From a checkpoint of a small multi-label image tagger.
Model: 3.26M parameters, 40-pixel images, activation gelu, num experts 32.
Rows from block 2 of a small multi-label image tagger, named by matrix and row number. Rows with one number belong to one neuron. Each number is 128 + 32 x the weight over its row's rms, rounded and kept within 0 to 255. All counts start at 0. Numbers have three digits each.
Before each neuron's rows are labels from the 100 images, of 14848, where the neuron reaches its highest value: "strongest on" is what is common among them. Only what is clearly more common there than usual is listed. The data: photos of plants, animals and fungi (iNaturalist). In brackets: how many of the 100.
# fc1: MLP up (model.blocks.2.mlp.fc1.weight, 512x128), inputs 64-127
# fc2: MLP down (model.blocks.2.mlp.fc2.weight, 128x512, transposed), outputs 64-127

strongest on: order Lepidoptera (36)
fc1.305:116151134200201122137124184135087153146097118077141136118168198117161108142164116100188139125132065136081083087131123157078126127140145128140160118073056101142134100132100095112095145153139115
fc2.305:174122096185098131150125104086108156161136151121132087119103124065120136032131095128152101139099136111120130121151160069168179136144103152140143162134075148136116161081126183102138118143166060

strongest on: kingdom Plantae (31); phylum Tracheophyta (31); class Magnoliopsida (29)
fc1.458:155154090112120156135028181115118094098099146154092144139147157117095117122170103197123142090113136153047129164143146097142153106100153131143112087122116147133111152169170085154130098074134107
fc2.458:124167101142119180150191161109156094157163109087118079078119184160149089098148144174142150147143103136158127092103156116099191130093143154177156081179083151172155181160116114161041143133121231

strongest on: phylum Arthropoda (72); class Insecta (69)
fc1.436:119163124121101116140097155133159117141168142135132136171137114076066134162110103122114117095155103153136139107125108122215107159076189190122098077116171111113172151154156160126116068134121168
fc2.436:132180137137064141146100111144132101144161091132125163121116082150114097161143137106107134191083076015066131154121119144151185121107163169110119195173126127128191134113149069125135147145137103

strongest on: order Passeriformes (58)
fc1.430:181110084107134114112180112156132162128113202223186124093133076083149188118120130140080122076154147151153136115131147080131120114136130155123095189147180070074132081148151092140066157096112133
fc2.430:114107119091152151145158138130097179106116091183103138116190124178106110126147138128134117097129118101186091120145149118056196148144104109152162107087184153124098142169085201114100149128104136

strongest on: class Insecta (64); order Lepidoptera (45)
fc1.379:176169120102156102168093127174109112072139161101145079138117173202146134098143131131169138132099086142142150110126143115097129122123068111121113131116083177173119141054147132144100136120095139
fc2.379:147142162130130135095139124170103149129143137204059131096144129131171117080137109121197130155124143108148098112090107159066194160158160102146160087157133116068146089139146102062189114093143144

strongest on: kingdom Plantae (39); phylum Tracheophyta (39); class Magnoliopsida (36)
fc1.245:124166065151105095151078149077109108148122141105140071134103142017168191129136071152142146128113141111135121129121092163100129109150162156175101122109057122106152196127159147131077111116115096
fc2.245:145130079151175111168168145146110128105125078108127147152137194136125175118136124172100128135168116143105093069118174114149180184112105054165189169120097187108115117155092088161144140153138125

strongest on: phylum Arthropoda (73); class Insecta (72)
fc1.406:071114160166070161129098180136120203099172102151095139138060126082112162147151080140103095108152132109093161143084136138130151163128086163129111135118130100112171052175081162149131109150116138
fc2.406:142146131122152127121177090101112131131151124067144079171105145141080124110136112125125128131137103136143121139163152102163136094184160074111194120127124160174132154102126111107099102151099050

strongest on: class: Aves (86); order Anseriformes (26); family: Anatidae (26)
fc1.145:121153130173118144124022092127127122128152062167081167156153125077091184126144226151164186087129165152137105150108112128081116111066131116099137137127124124062111162186130108140140106099089101
fc2.145:164128139150156140162122191072176139141131050124090105123113128131091066158113146105143107116086086177130134143139173079113137089123109100166105089116104167057130108079165123126099165119070127

strongest on: class: Insecta (61); order Odonata (35); family: Coenagrionidae (26)
fc1.303:076174120177087164127147078116133124167105138059136138103129150095186071166123107144074130130103205150117151161175146112145176111129167094050108097080085120127127075115152078198151119141132198
fc2.303:096138091105193118140096123183170146135142114153163148130123109157173143114105194114083065108084171124146086063144143135162134079151095121159159114108152094132084136112123127128173174115114094

strongest on: class Insecta (59)
fc1.439:193133148128153130140117149060193074181092178141154111134164161128115162183127099172160093161142125133146196201113094119089127112088127141174138156110138118110165099118082106122171134107155138
fc2.439:101133143140101171164110096104206102114147134119131127127187097150064156129144131091158072133118089123139163131081096129102188129179066135106178091104137063108148098150130145107118182173126138

strongest on: kingdom Plantae (27); phylum Tracheophyta (27); class Magnoliopsida (26)
fc1.328:113082138128060145119109080134169109112120163156141161091128154060154110117052075197095159063148141160097092121117115113111110098151168148145154144127100154107147131105096120142098154158098120
fc2.328:165114122176071140127148193073153164124093094116076161153121071076093137178123128202139159144081111130175109079148120112138136196109095068145161158101100159168097159088117132116141102132156163

strongest on: class Insecta (63); order Odonata (31)
fc1.501:176172113137146107176148149155139113121089178168111106149103077129102136164165116090147150155147120109086129092098175176163150155128202128112095150075076087115090069127144173136145106099168149
fc2.501:126090153097082089076133125122071169144136128127112103093130072105150103138091117128074143128131136141110122131108071134111141171114160179141065159152186217167148184072135089141177156085102155

strongest on: class: Insecta (77); order Lepidoptera (57); family: Nymphalidae (40)
fc1.73:104143090117088077170128120106177198103149136152143052121114098130142057173104104144103160137102149172112114059152119092171124152127149133099058106148179104180115104186086126127121181124075161
fc2.73:138149129124146107169110112095137132079120111119087062121117127083099081150110093090112133156073095038095131120135134161098138210115136141039114061114113104101119165097080119063093148098118128

strongest on: class Insecta (59); order Lepidoptera (34)
fc1.49:084143090136099198098142106125126120127155182171099108147154113090116179074152124113181147166112154058097147121116097091143099124106104136135146143158124107154179129119155123131125158104114115
fc2.49:145145116074103060157152133043143139084114145110138088158132104089135151112156123181079067129140117091159122143064136152160101176112145155114133136128149060113132141099087109150105082154177096

strongest on: phylum Arthropoda (76); class Insecta (75)
fc1.479:037125159137101121158088149133158144077123109146148144125161115104148102146160120164138109107060143138121133205140136168134071187127163169098107157108096064149180145114089101100219157067129096
fc2.479:087120160120103106173134137133193148151136148105140068144122130178071149148071066149108141148166131142062139131190139171115104134083148118133153111075159165166131089157096151152140167142116143

strongest on: class Aves (83)
fc1.56:140162154098082097094083125081143104086134162084165147070122131092127150078122134081180100092170147139126139157067148141126139097138090107135094161124197125120090110068089134193151083097105108
fc2.56:078090204141132119119109131171165075116054068123116109095126154108138161116059139084143134134162124098110088158101106089190035146095161130130019167139140149172150152163128145190100138068132108

strongest on: class Aves (95); phylum Chordata (95); order Passeriformes (54)
fc1.98:116096108110087143174142058123128163098128057149107149079133109175140141179117137118097139116131140116195154176106129118149089115186133134116096168100121124138125128108085097100120179184107088
fc2.98:084120118179133102152129110094102138143180118113114182143097157203141167162150102116123144126134121106139125108161085087153135144075164083150162176092159160030118114162109139100139141100215130

strongest on: class Insecta (59); order Lepidoptera (54); text has "moth" (25)
fc1.445:154143128151137148072116091134103144155151113112148105112161122170117099135112179096084076157187168115154153092199157151109126160135086110101092106174097101168121106131139165123155122131117174
fc2.445:123201178186192088168183106152106120124156139098114081098172171101136084128125098129134096098119115106196130134062114163077147129147087079096121052100064136184084133116153107151141158134125124

strongest on: class Aves (83)
fc1.426:148124132112155161114116121148126121131170149104132122118162127091142105101099155106170157111130153208113206131170202125084137124150107171168115115181148144139096166117192103186112063187045150
fc2.426:119129173095090096112157124120047163110167157140094146078138156160113158173128127092128114116111089121122080062130147152120129059125116158145128110092121120156099156079077105143130095085175149

strongest on: order Passeriformes (56)
fc1.47:167096129125150112058128117195114099157078172083166164122119076119175178108160119136119147203083122112115127142113154170127164104195088148105076137115131138140103111121216118090115167153149098
fc2.47:148160140122091167176132095093145083158091107191147095127077165177124094147204133136118157123142146163120116112132095145149174183129127162159165112145135109168184149121162116173117132133157151

strongest on: order Accipitriformes (26)
fc1.377:108172164107133138150163119054160138078122069090121085137086126114105136172141189159099100145108129124155143085111166082148109136149109095106102150139098145175066109137053160104052106139170142
fc2.377:104114065069164148087163142192051120124075127169126159106105126138096095156153120130209131150143106110134094114088120138173164110185143071113173121105090122174096128123138148116132122130176162

strongest on: order Lepidoptera (31)
fc1.6:168107140164127123181106168168108109163153095148132073090088159157126076122172125185137111169137103080090111103156097103116049142115070151114109124175127068095194098123132145131114119179159124
fc2.6:095158103096139131136190148183090128178167192160128167093155098129157195120112128149125141116108119156113136096172202154166142157170133157100086136123136092120212136138126147105142158128120135

strongest on: order Passeriformes (56)
fc1.112:153130130140094135130079174076118132130131177157129131139086127096105146160096148063135126159118079111151111117185079169127143187128129117114197175172161086162104150124099108079140179178128156
fc2.112:166152050123134065078125125160169061058122126145091111149128099160144134167164093152115081091126150123076162147087149124096055167144147175127161072083153079081148143088168096133124112117132087

strongest on: order Lepidoptera (40)
fc1.457:154129108100118183138154086177095159159104154125112070138154186144160155133107095143184140131207112150145085146111101156106152079122165118118159247076125106100122066153104097091125108154135097
fc2.457:167169040138139109105146103164153141108189140092062122111147128079084173138157111104122108112169098130083117105143143152121121127167055175158158096150139171168142128086149147165187112133130082

strongest on: class Insecta (83); order Lepidoptera (76)
fc1.153:111163167162121106124129180167151153107120150138157104124149124120202157141124084164207128131150133146111105071121125123113147090139120145146127133126104170106107119132075155149134213120083193
fc2.153:112123152143106163160138071103107176076195057089128121108178116117148107135098163115069121077151160060153097122070138161101160184145115154134067134082094118117113133112161097115125113139168096

strongest on: phylum Arthropoda (65); class Insecta (61)
fc1.398:124101132092130128154150110202192124152135164143095157146094124163166158164132142101067125149157113145166110091185118177159086091084079139136102149195133159095110129088063091115168107116130108
fc2.398:154123083083128031127162158149129116081113111120134140164195102201150150095135109125116188136179103107114094174142171164155137102112129125111169130113184088149147120089173136141112134111138119

strongest on: class Insecta (66); phylum Arthropoda (66); order Lepidoptera (34)
fc1.4:104123107102098083156073099130120142201124141084116113138138150140095130109103094150147133161169099126082178086179167100161098138102141102104142099199079161111139143157150150128171092076119076
fc2.4:166120150131130174162120113114088126112121142158144130082124126196095077095098104149170178142126142073077136122115113154141136195112124163179168154029121127133196088137150131122120155134144077

strongest on: class Aves (97); phylum Chordata (97); order Passeriformes (55)
fc1.261:112111112093115048108172154114154071144133092080146102128111124112179069116201175148166140132116105148102142168112178076077156152137122113094101122138167126190093108087136097122127127105188137
fc2.261:134105154129135089187118151185170114111134103137168144100073096079111160153124155109115150148123138156093101148165102097122112110106212196093109144148167082137133176154163121127122201132124163

strongest on: order Lepidoptera (32)
fc1.225:105140156133153111144138153129095150116175127182150125112131148088106120123200119147127086170175067146064137142079106149077145116162117162082139147117042179119149085101086139129109142127165127
fc2.225:118087105167123128154187092158121094170139139092175108133184107107103139123162086177155068127133105127153113157087165130149169078142134149130188106135123132158136115086114167119099121128192183

strongest on: order Accipitriformes (25)
fc1.37:076146120117147079147070067123089138127133166107100149156084119208118091167116115101145106152126083091125127138100155147158202135114101151134171180115033130144067081170152073104075126139132158
fc2.37:158143113115155109101109135158117191144050122110141126117149083109143093205090185108180091080119146084109143115141130158150137120068178104124159165091092135201152092122105149112041133159124161

strongest on: order Passeriformes (53)
fc1.109:197122078107112133105096135200150099167134113134168187147113133144155157088165111101143144126122119121110079167112167097125187172138046113087170129135130124132187095120127124166136125142127116
fc2.109:140188132122135143160104109143173104101146132166128096107079120125099100117085113120116189122150204154171120125130120129156110170119171122153176060142155122103178134142138120103148108047153169

strongest on: kingdom Plantae (35); phylum Tracheophyta (35); class Magnoliopsida (32)
fc1.137:140136126138155156158111143093077125166080172130177143153177154113109129137116132149119120145116115181169137136125097070150124188103095190103123141130148099126124136159123095156156159089147131
fc2.137:132101153130130130153124130099113155153110159136076131148153076176070200124071154100133105154060133126138148103106127086067121045102096169134201109104160139127162158097120107080126147101153168

strongest on: class Aves (98); phylum Chordata (98)
fc1.202:072168120114125051178153138117170112101138126162127138161167154157134101103131154158155127166187111095131128122137116146161184140095143130114164096189162089134108075075107097168153085145141150
fc2.202:100167156100100095134146149118106096112173135131133146174148122087125148124134099153132077118157122147118162144160130110077128107091149101073119162113087205126136146171110100080141120136164168

strongest on: order Lepidoptera (37)
fc1.508:054156169111106148172108140136192132118131147155108092125197113119182130107135169150131116150114145127136113182116089132128170171183104112130083125107127094162156163107113132128161109135162197
fc2.508:085120110110101135124119086087065153127151081104170160130101186138135053083088159153138115149148119078106161166132117140112125102155127083107090166060136103115138113070124133148194115127119093

strongest on: kingdom Plantae (59); phylum Tracheophyta (59); class Magnoliopsida (29)
fc1.390:121133100132102088026151130131105158149135155086157172136181133186191086159117129113069132178129132089125155139101137140125184119086175157108136125142094132140103115146112143089109134128146135
fc2.390:154148117136109137092150147105128168137097188071150112089083132176175075132091165134122099107115117086117164147127150116156125152124149123176149148116086087141089093102149105121096085165144180

strongest on: order Lepidoptera (39)
fc1.399:091138175146152130127101087148169158124121118096148127122193161146124101144155167105185101094114124122134099107059077121154177185159120123103044118140149120135136116161106122125194114122104188
fc2.399:106187109158091130168127081110097126110174140118118104138133188107136106046144199131134073096087173106109044145145181108069112184106088140146092213122112100136120141030135153110108137134155119

strongest on: class Aves (86); order Passeriformes (61)
fc1.425:091138148072149133080180147151117215064136155115149047095137134123157065174157192107103133109112135091167146132125153148182092104157100084144146117165139156115135125148098116149136170070170128
fc2.425:176101117213097134137154162133131136163143119118144187162073084145137085114104142150154128140101093157120059144151133148083160108138150141180128117158119152102125112136172152140125127117120110