A small multi-label image tagger, trained from scratch: norm rmsnorm, 155796 training examples.
Rows from block 3 of a small multi-label image tagger, named by matrix and row number. Rows with one number within an expert belong to one neuron, the router's apart. Each number is 128 + 24 x the weight over its row's rms, rounded and kept within 0 to 255. All counts start at 0. Numbers have three digits each.
Before each expert's rows are labels from the 100 images, of 14848, where the router gives the expert most weight on average: "responds to" is what is common among them. Only what is clearly more common there than usual is listed. The data: photos of plants, animals and fungi (iNaturalist). In brackets: how many of the 100.
# router: router (model.blocks.3.mlp.router.weight, 32x128, trained with AdamW), inputs 86-127
# up: expert up (model.blocks.3.mlp.up, 32x32x128), inputs 86-127
# down: expert down (model.blocks.3.mlp.down, 32x128x32, transposed), outputs 86-127

# expert 2
responds to: class: Aves (93); order Accipitriformes (33); family: Accipitridae (28)
router.2:096151115153124105150119127125124114163115092101120125127114090148143113149102156094134138131154141141132131148098124109154130
up.0:107145116141122117162124151140136116128117144153113098149157165135140127151098104136133120133098081121144125129169121065116141
down.0:102131130150193098107101140140122151143107129115147115092144100103110147136140091101126153125119139097195145106113125140120095
up.1:101125111138114145141099144146161157103148126109102141147105095134135140112108130116139127136110142121115110151164149118138137
down.1:115113174144130138147164137092148101141157122163170114148101114110161136127108096175100086140193103138172135131155130109165122
up.2:123112147127109113152117177140119138130126162124131095126102109160139146141141094102091086150133137103132103157191168142119134
down.2:119164163148156096151118157126110098102146143114114131146165094157088112094123157147160111119136139132146144131134119147146157
up.3:150176113098141138187147116118121111085094108122133124142129114132132146156112128159117140122116144130162089124127118154133109
down.3:138163141131127136110127134112156106182122159113144139138146162073145111144133184143136142109118118134133141139122110109133103
up.4:136123145119107135154151159131119128119135116156138105152128130167141153144139138110106133078100132147109136121118087100133154
down.4:139151164133128120143145108106127129131176138160106112183148162128086174132116092149139118183179152108129106140118132122170097
up.5:150148101171098111167142147124155165147138142154104122175126138104106138122132140130099128174107131092171115151146153129137177
down.5:143142161126129131136117147153104187150079079103119105153113131126122137116150126158129127116134102089134126152131176121081158
up.6:138105142129126108105147140125160134145142144162123121118153129144137152100157126133161137141093145127147115148116134122104111
down.6:120086134132141133129168113123125175161125113163172150117105117135106138085125182148146064097121137105145100159140126135130138
up.7:110151153092114128115146128095117147156127126146117091098132145103121148158154141112106145080114105140108141136112111127122112
down.7:090151126154114131109110127153159146118099102122139094142132122091125113127199110160143158114174118123147108109119126120156137
up.8:139136171107110122117199106131118144149113111142138102103156117153090085174164105149131099109161121114099114138127145178115108
down.8:150143109111153131101187104129137111166102151080106119108110102133126137130184106122139124104128134102101163157124112135138113
up.9:128159101170107128139141130144149178096137129166147115133130101097179097176135151125133161129097157163137119116150122130111135
down.9:122138070121145090125121135079137103124111177109133117118144137104090123106112137155144125129086148111135121141192109169142143
up.10:128130149160186095118128120145144165117152135189140160141141114137092091130132150095102151110094092126129128127173140104112095
down.10:122110136141164115104134153131147118120160104138121113069139129101118110144117154083155115123107170144117099118106131138173111
up.11:095142128121130101180154125123119126120158123102115098141110142123114169103124083159178055113125112153128120168154119157107130
down.11:108130092135109099113148154119179119095147153151081131098134119142136160143134140150135153113113175110100138109128128103098125
up.12:126174166150130116174110164176120135131150095104129081110121109148118114118116103151122093125120152095116136162142134153107145
down.12:075102144188119133127154125118128141127160133122123110111121104096096141142107168148129118131106110137124110120147090165082100
up.13:144115163100095119103158131149142136107056100110082131152144125130130123110125121123128122155104111089138104129128153157090117
down.13:150139096136166123120098136143153112149129100072123084115077097123113150118122111133120167088108140104124176138087136097099208
up.14:109126109078082107122122116149136115101100144186118134125122125151162099131100128109110090150168119156131137114119083173077108
down.14:132114137126180159103159103148178143126145107123142117172113104104132159093115127128159107176121149096155121162129113136097142

# expert 5
responds to: phylum Arthropoda (61); order Lepidoptera (31)
router.5:106151166128106142122118127139134142125156092115156105175100162133144150080158083125043132108137142121144138132122119156152093
up.0:113111117098105142128131136133137139124108094127130157093138147153167131116141126105122135128115104088149123115117171096135182
down.0:135158126120144107128113144085099095154170150137127136156148128144116126124091135129133119121127172143129112157122105110096119
up.1:158093110160117148133123165106147155137138133122127136111117108165126155110158134122101079153147146128123110170146134116139095
down.1:093130130118124092101108115133067125141098148107114126137140117114084086122160156129160153123099146086147112111089109108133075
up.2:118135150130099112142158165134122101107149103116114085144090126150115157108131090120095093139159148092129092141091109147130109
down.2:113110092137164119125108116163118166131111107104100156105165106145110140139150144125112186164124106137131156105153164147130107
up.3:119146086114105156134139134128161137127116132148141139141138139134127137129150135111088152115107179171123150126127118135128138
down.3:140112102142119129095144138146119162141112111097126126096146108182121126102087143136125100176182114132114139137108165137104161
up.4:135098151127114142120138149133110135112121099110132127151166110117135127131117099133135122091120115120134123153153143177109119
down.4:144105122158158113125153132055131110077118164122152116169145133139192127137106130133122173099086153167143140096126125092148130
up.5:107128111085138137140142118132157128122157130143147090133151145118153160157155135103109156092114122135153137136171117137160095
down.5:143087136089117144130125112108110140154127125120139148083145166097160103142121120048145146102077111112176123095146100151112146
up.6:100106145066153117118135130111126089121120138107148162134139125144075136108129131088171134146085117126121134149078082151126126
down.6:132121153115145118085130130148172128114083132114124114137120152130104083124153089125112115113157133169129164129098106154119103
up.7:113128123095082154091150152105122153165130087133113131089139138120141127122126116102075162113119114160083143103099156123084168
down.7:115156156158155154118105153126162110158071148119110125133110109132139105121148143140149085139146157125097140117144110119171151
up.8:105170129106091138114110123135121110133125143124125099137116117153127158112153164126140120126111156097117136115148116162179088
down.8:099135135139108125113088145092125138151125071128091131082124144103121154120092124135115167135093130128131131143118123130143074
up.9:150118115101130105153158126104131131146068087109089114167132117144101119131136178152129158107127136130140113106133115151127133
down.9:107172149132152123113191144131103132113120147126128093183121118129094133149134189145118090124121164121163101135099110110126148
up.10:124145153110119113124117092136117133149155143135142079146122113110139128114135105139130146163111124134160144103097095143123098
down.10:125143143138119116166157117128133055113171175125163136104112123092148103129119140118160131103129125104098108120124111151141134
up.11:130105147083141094098104095104119148166116146119137113123132143141103152089097142162156123163132120139112120105105112116116115
down.11:165157158119139121087093138123117077147106088140126190133080121123110137101152122133173131132125149096138103138116132106135105
up.12:130167104116136088113129121166136141137118113117136124156132135139136133133107127135119140139161132096104147163125127103119150
down.12:144122151125124185124106119112096094120141089141111142150137170131155100090105157157128132113153130139138079141166100144160079
up.13:068130152146124121151123100121077125113151101113116133140138110120146091151121139128125121121141091148122104070140146088112091
down.13:138113146139083168132112132116165123092124167106139147151118125146159122157156152106143155128160095101109124169118126158107123
up.14:151143146136136126133121119142130179169122110086143087115115109097130165116080144089129144079108110101159135106108156074122167
down.14:147136137139139094068131132161106129165155136114138089165123093151099142133145116152103137137160126125141088094159117116121131

# expert 8
responds to: class Aves (88); order Passeriformes (63)
router.8:099114126144126122117112113113092116146148123080089155157107093106115109088104139101164123150148129112160123141137100148163158
up.0:150166098102129144100089120136153193126089126160131143095150138123133146137129107095094125134124123134133107127115125144110111
down.0:111135153170150159138105128143107108112096127097132154146119124120104145140153097130146164137207138143135105116155140132094129
up.1:124106098111115138138168130140161132121077132168146122132112110139126163129077149154122090134118110172126109133154135133131107
down.1:137089145106119091120145106123152110115130117189139121117094105061125182173114127137128161104101142145141144183121140149125129
up.2:134130149154123109114137138131156122100093140107144136141145147155146131124075137128102087131164130111112138128129156105110149
down.2:145130101187119143114180118135140139147144136130118121145152126129132091104123156153074130168116124089073165098137190107131133
up.3:167193181115127124141162134112138097117097134131144109173110112130118069148156146108110105120126127100154120111139090137132142
down.3:122101113105120095146158116156139133138104144140155135155142123086169099149140106102179165107140141116123074101146110136127134
up.4:116116132127140084107135093137130083121126124125127156170134113152152140149150121166162111176086131141154124162146109113107147
down.4:117102090151160126127154153121119144135148149131135098119116102097091158108125118137172141128140093149126121131136104122131113
up.5:093138163171081153132128146130126147137116076085108124145124120103120098123122151163122108090129114126162148132143164127111123
down.5:125128141137117171131092086103157124116131125136112158139112144105128130144097124092103170134129120129120080153160075101167125
up.6:167128133126112153150126109133113178132147109148099136119158114134135158109118100111143111151124134172125101120168092145101088
down.6:114153101148106111132109136148109100132131117156108104153140152115176133130158094098110113077120111160153104101124132157147085
up.7:166133181091144131144121082136107146132176140109144115134129126148153102098144126126138137146111093096133167130159103156101141
down.7:113110127159148108143115125100137074141099159128144115153117107131122156136125129165107122108107169126163113143097097135110074
up.8:129118122087123165109143125163117160112153130114125102105142155119121110100109150151111115128107137106120124110117120122133161
down.8:138123124147154118175105106126158107100134181143126147105126117116130090160111096138125131132104097173140078062147115133143114
up.9:102131133132148115155152157132136142131135098142145124154108146122136119139115153144103095104093097093172140081128167142150107
down.9:096122131101156116129148104114137149123119155152161121137159099102104082126080158172080087096167121144134101153108145102131121
up.10:141151143124133127091125093129190133132153133148145125114147138101090118178139139141136160098121135129121153149110119106145110
down.10:109111083110090142134121096120084108145122152122084149155147147135146145127136086117139075111112114153117108116134121111117133
up.11:151119123168107137084133114130134133163115133146093152115136134090159110108120095122149143123161127177084111108107177112163118
down.11:145118123151124126119162119108074107150146151198104123116098128106107145132130116077122154116169157132094074124125115139135096
up.12:124149155108141125159119167137125142120115130137133139147121145110134121052094129079127144127099106127141123121101125098140076
down.12:102135096129144083135101122162140143148128127127167123155114088164109097109121141139116125159111110117124128147126083136186087
up.13:123140142148192106118141155123124126101106159127169143110175168108113147128115100097164127123118092138153146102129143173139095
down.13:163127129147156138115140130149197129118122082103141149122093126176105135137103092157129113149170147160124086134123124140124105
up.14:169107172126135105135098118149148124140116110146135114151105139125164133172171125128119100110118142129111142125152176130129124
down.14:136130166110130130161154125117127073106155129149118105151121146173117087142110130093117116133090155096100090099114119113144170

# expert 27
responds to: class Aves (95); order Passeriformes (82)
router.27:136117129157136116107145160104122102128094169157142147123125156114127092180131168204133108123153134091117097129128161152155119
up.0:142124103115109119107162106102149121153107136125133132127104163135108070148095115129097080089130088098156155112162157155111073
down.0:153154148111162106141136121115098136131136106111156149117144134109168135148154134129085150114114098136132152184155103108140145
up.1:141173105092123136159141118096119095135150140145119088146101147146150074126102113110136097097164121115141154120165140127173084
down.1:134073132082117139182134119158132135135140099169132119129115128165144138138139131143140105143126134085155139195142121084115097
up.2:154111092102132109140120123092151148168131167139131119120130124134080129128106114126147102170147148139139110139138133101101104
down.2:148114131122173113140171151110140122129122138167179152107143102178117120115095152109117113138100120103083134112129138076117179
up.3:108132132095170092122136130121152118161075116178119091165129151118140124086107115141152142102101128109150127133076179100178146
down.3:111082139159138106125099157141126152129079159124104153143106131141107190101140137137126135170104135076129145127098170094121112
up.4:123118142120124126106089112108108163121134136146157110139125132111158100117129123123146156147135117140152133142134119164131113
down.4:096121130191117100097120142149113116122165108138129142151113131153136157116134163179107097121140146105127082113121133142170165
up.5:104093164141120107136167176126133131111105154164150098132137114079111126127143138155136087123140098102142125152128153163121118
down.5:155085169087151110152132131106140161132126162125157153161162110145090153111159107143148145160113157119125159141100149158106099
up.6:133102184096171146066133125136117115112083142119155110124098158139152114155128140168148124109085146142106142113099160101148103
down.6:129122146127144130136164148115117112054122128057128162157161118143157100107119142183118104142117077162127152166143107119140123
up.7:094129128149164164106086117105093159112146115120095132149132136123190122123155115119083102163137118159143135139151108145135082
down.7:132168116167106125137140120098151139112097144077095093153094153117166178140164143144109091123156139166112106150107145121141091
up.8:093143147112091121147109097118095095151155119101145108177100121127153105123178143162112101118116148111137121150148088175128135
down.8:148145122115115134165134100064125110081141115110150094137121164092112131111124107100149126131156163133148121127123124175154144
up.9:138109118116144116123124140093141110174114146150115125126164129129127126114132122108178111155136129144135115130105105136108154
down.9:122120104123138109182127130131146101159129100167161143098118153139112126107108096139133133121145114156149141133135097092110150
up.10:131116145164166124162120117122127133099103143131129130161136093134125152126106112158132109169107137126089118115101145126107127
down.10:137133136088153146135142133129105090144133111122116115105145105128125113144093148135176080124109147090128096085144184118094178
up.11:155141120118171151167127188108127150095132188161117143106130122073144197111156141148151133133074132134125117094135148121107110
down.11:104112138098138127119139120142116138142140123173147128144170162115100108096145060140123120161097112098077141160112141141118141
up.12:111136161112128110184146156108133105164082116138137090157106110139112109150096144170162129136099131115165101121102086151148129
down.12:111086135112143124148151140108095141141134120171115122111078145111125116099114131148139117082098117107134118114130100156160123
up.13:152130117165102148130119101153144116110104140127145122122115138132146173169152146159111152100109131096131140136136100135194092
down.13:112110213114103122146117162136061117116093111082090125136138091109121123134158106120134150125145122137123124048107109151137102
up.14:181110190170177146124131129139112100077070114112116125125135114145128116129156116190103119180094133122087111134111144098136148
down.14:195072148113133119126166130112126151131096138095144117157134150117098123108093160143126137126114155116086124096142118161074175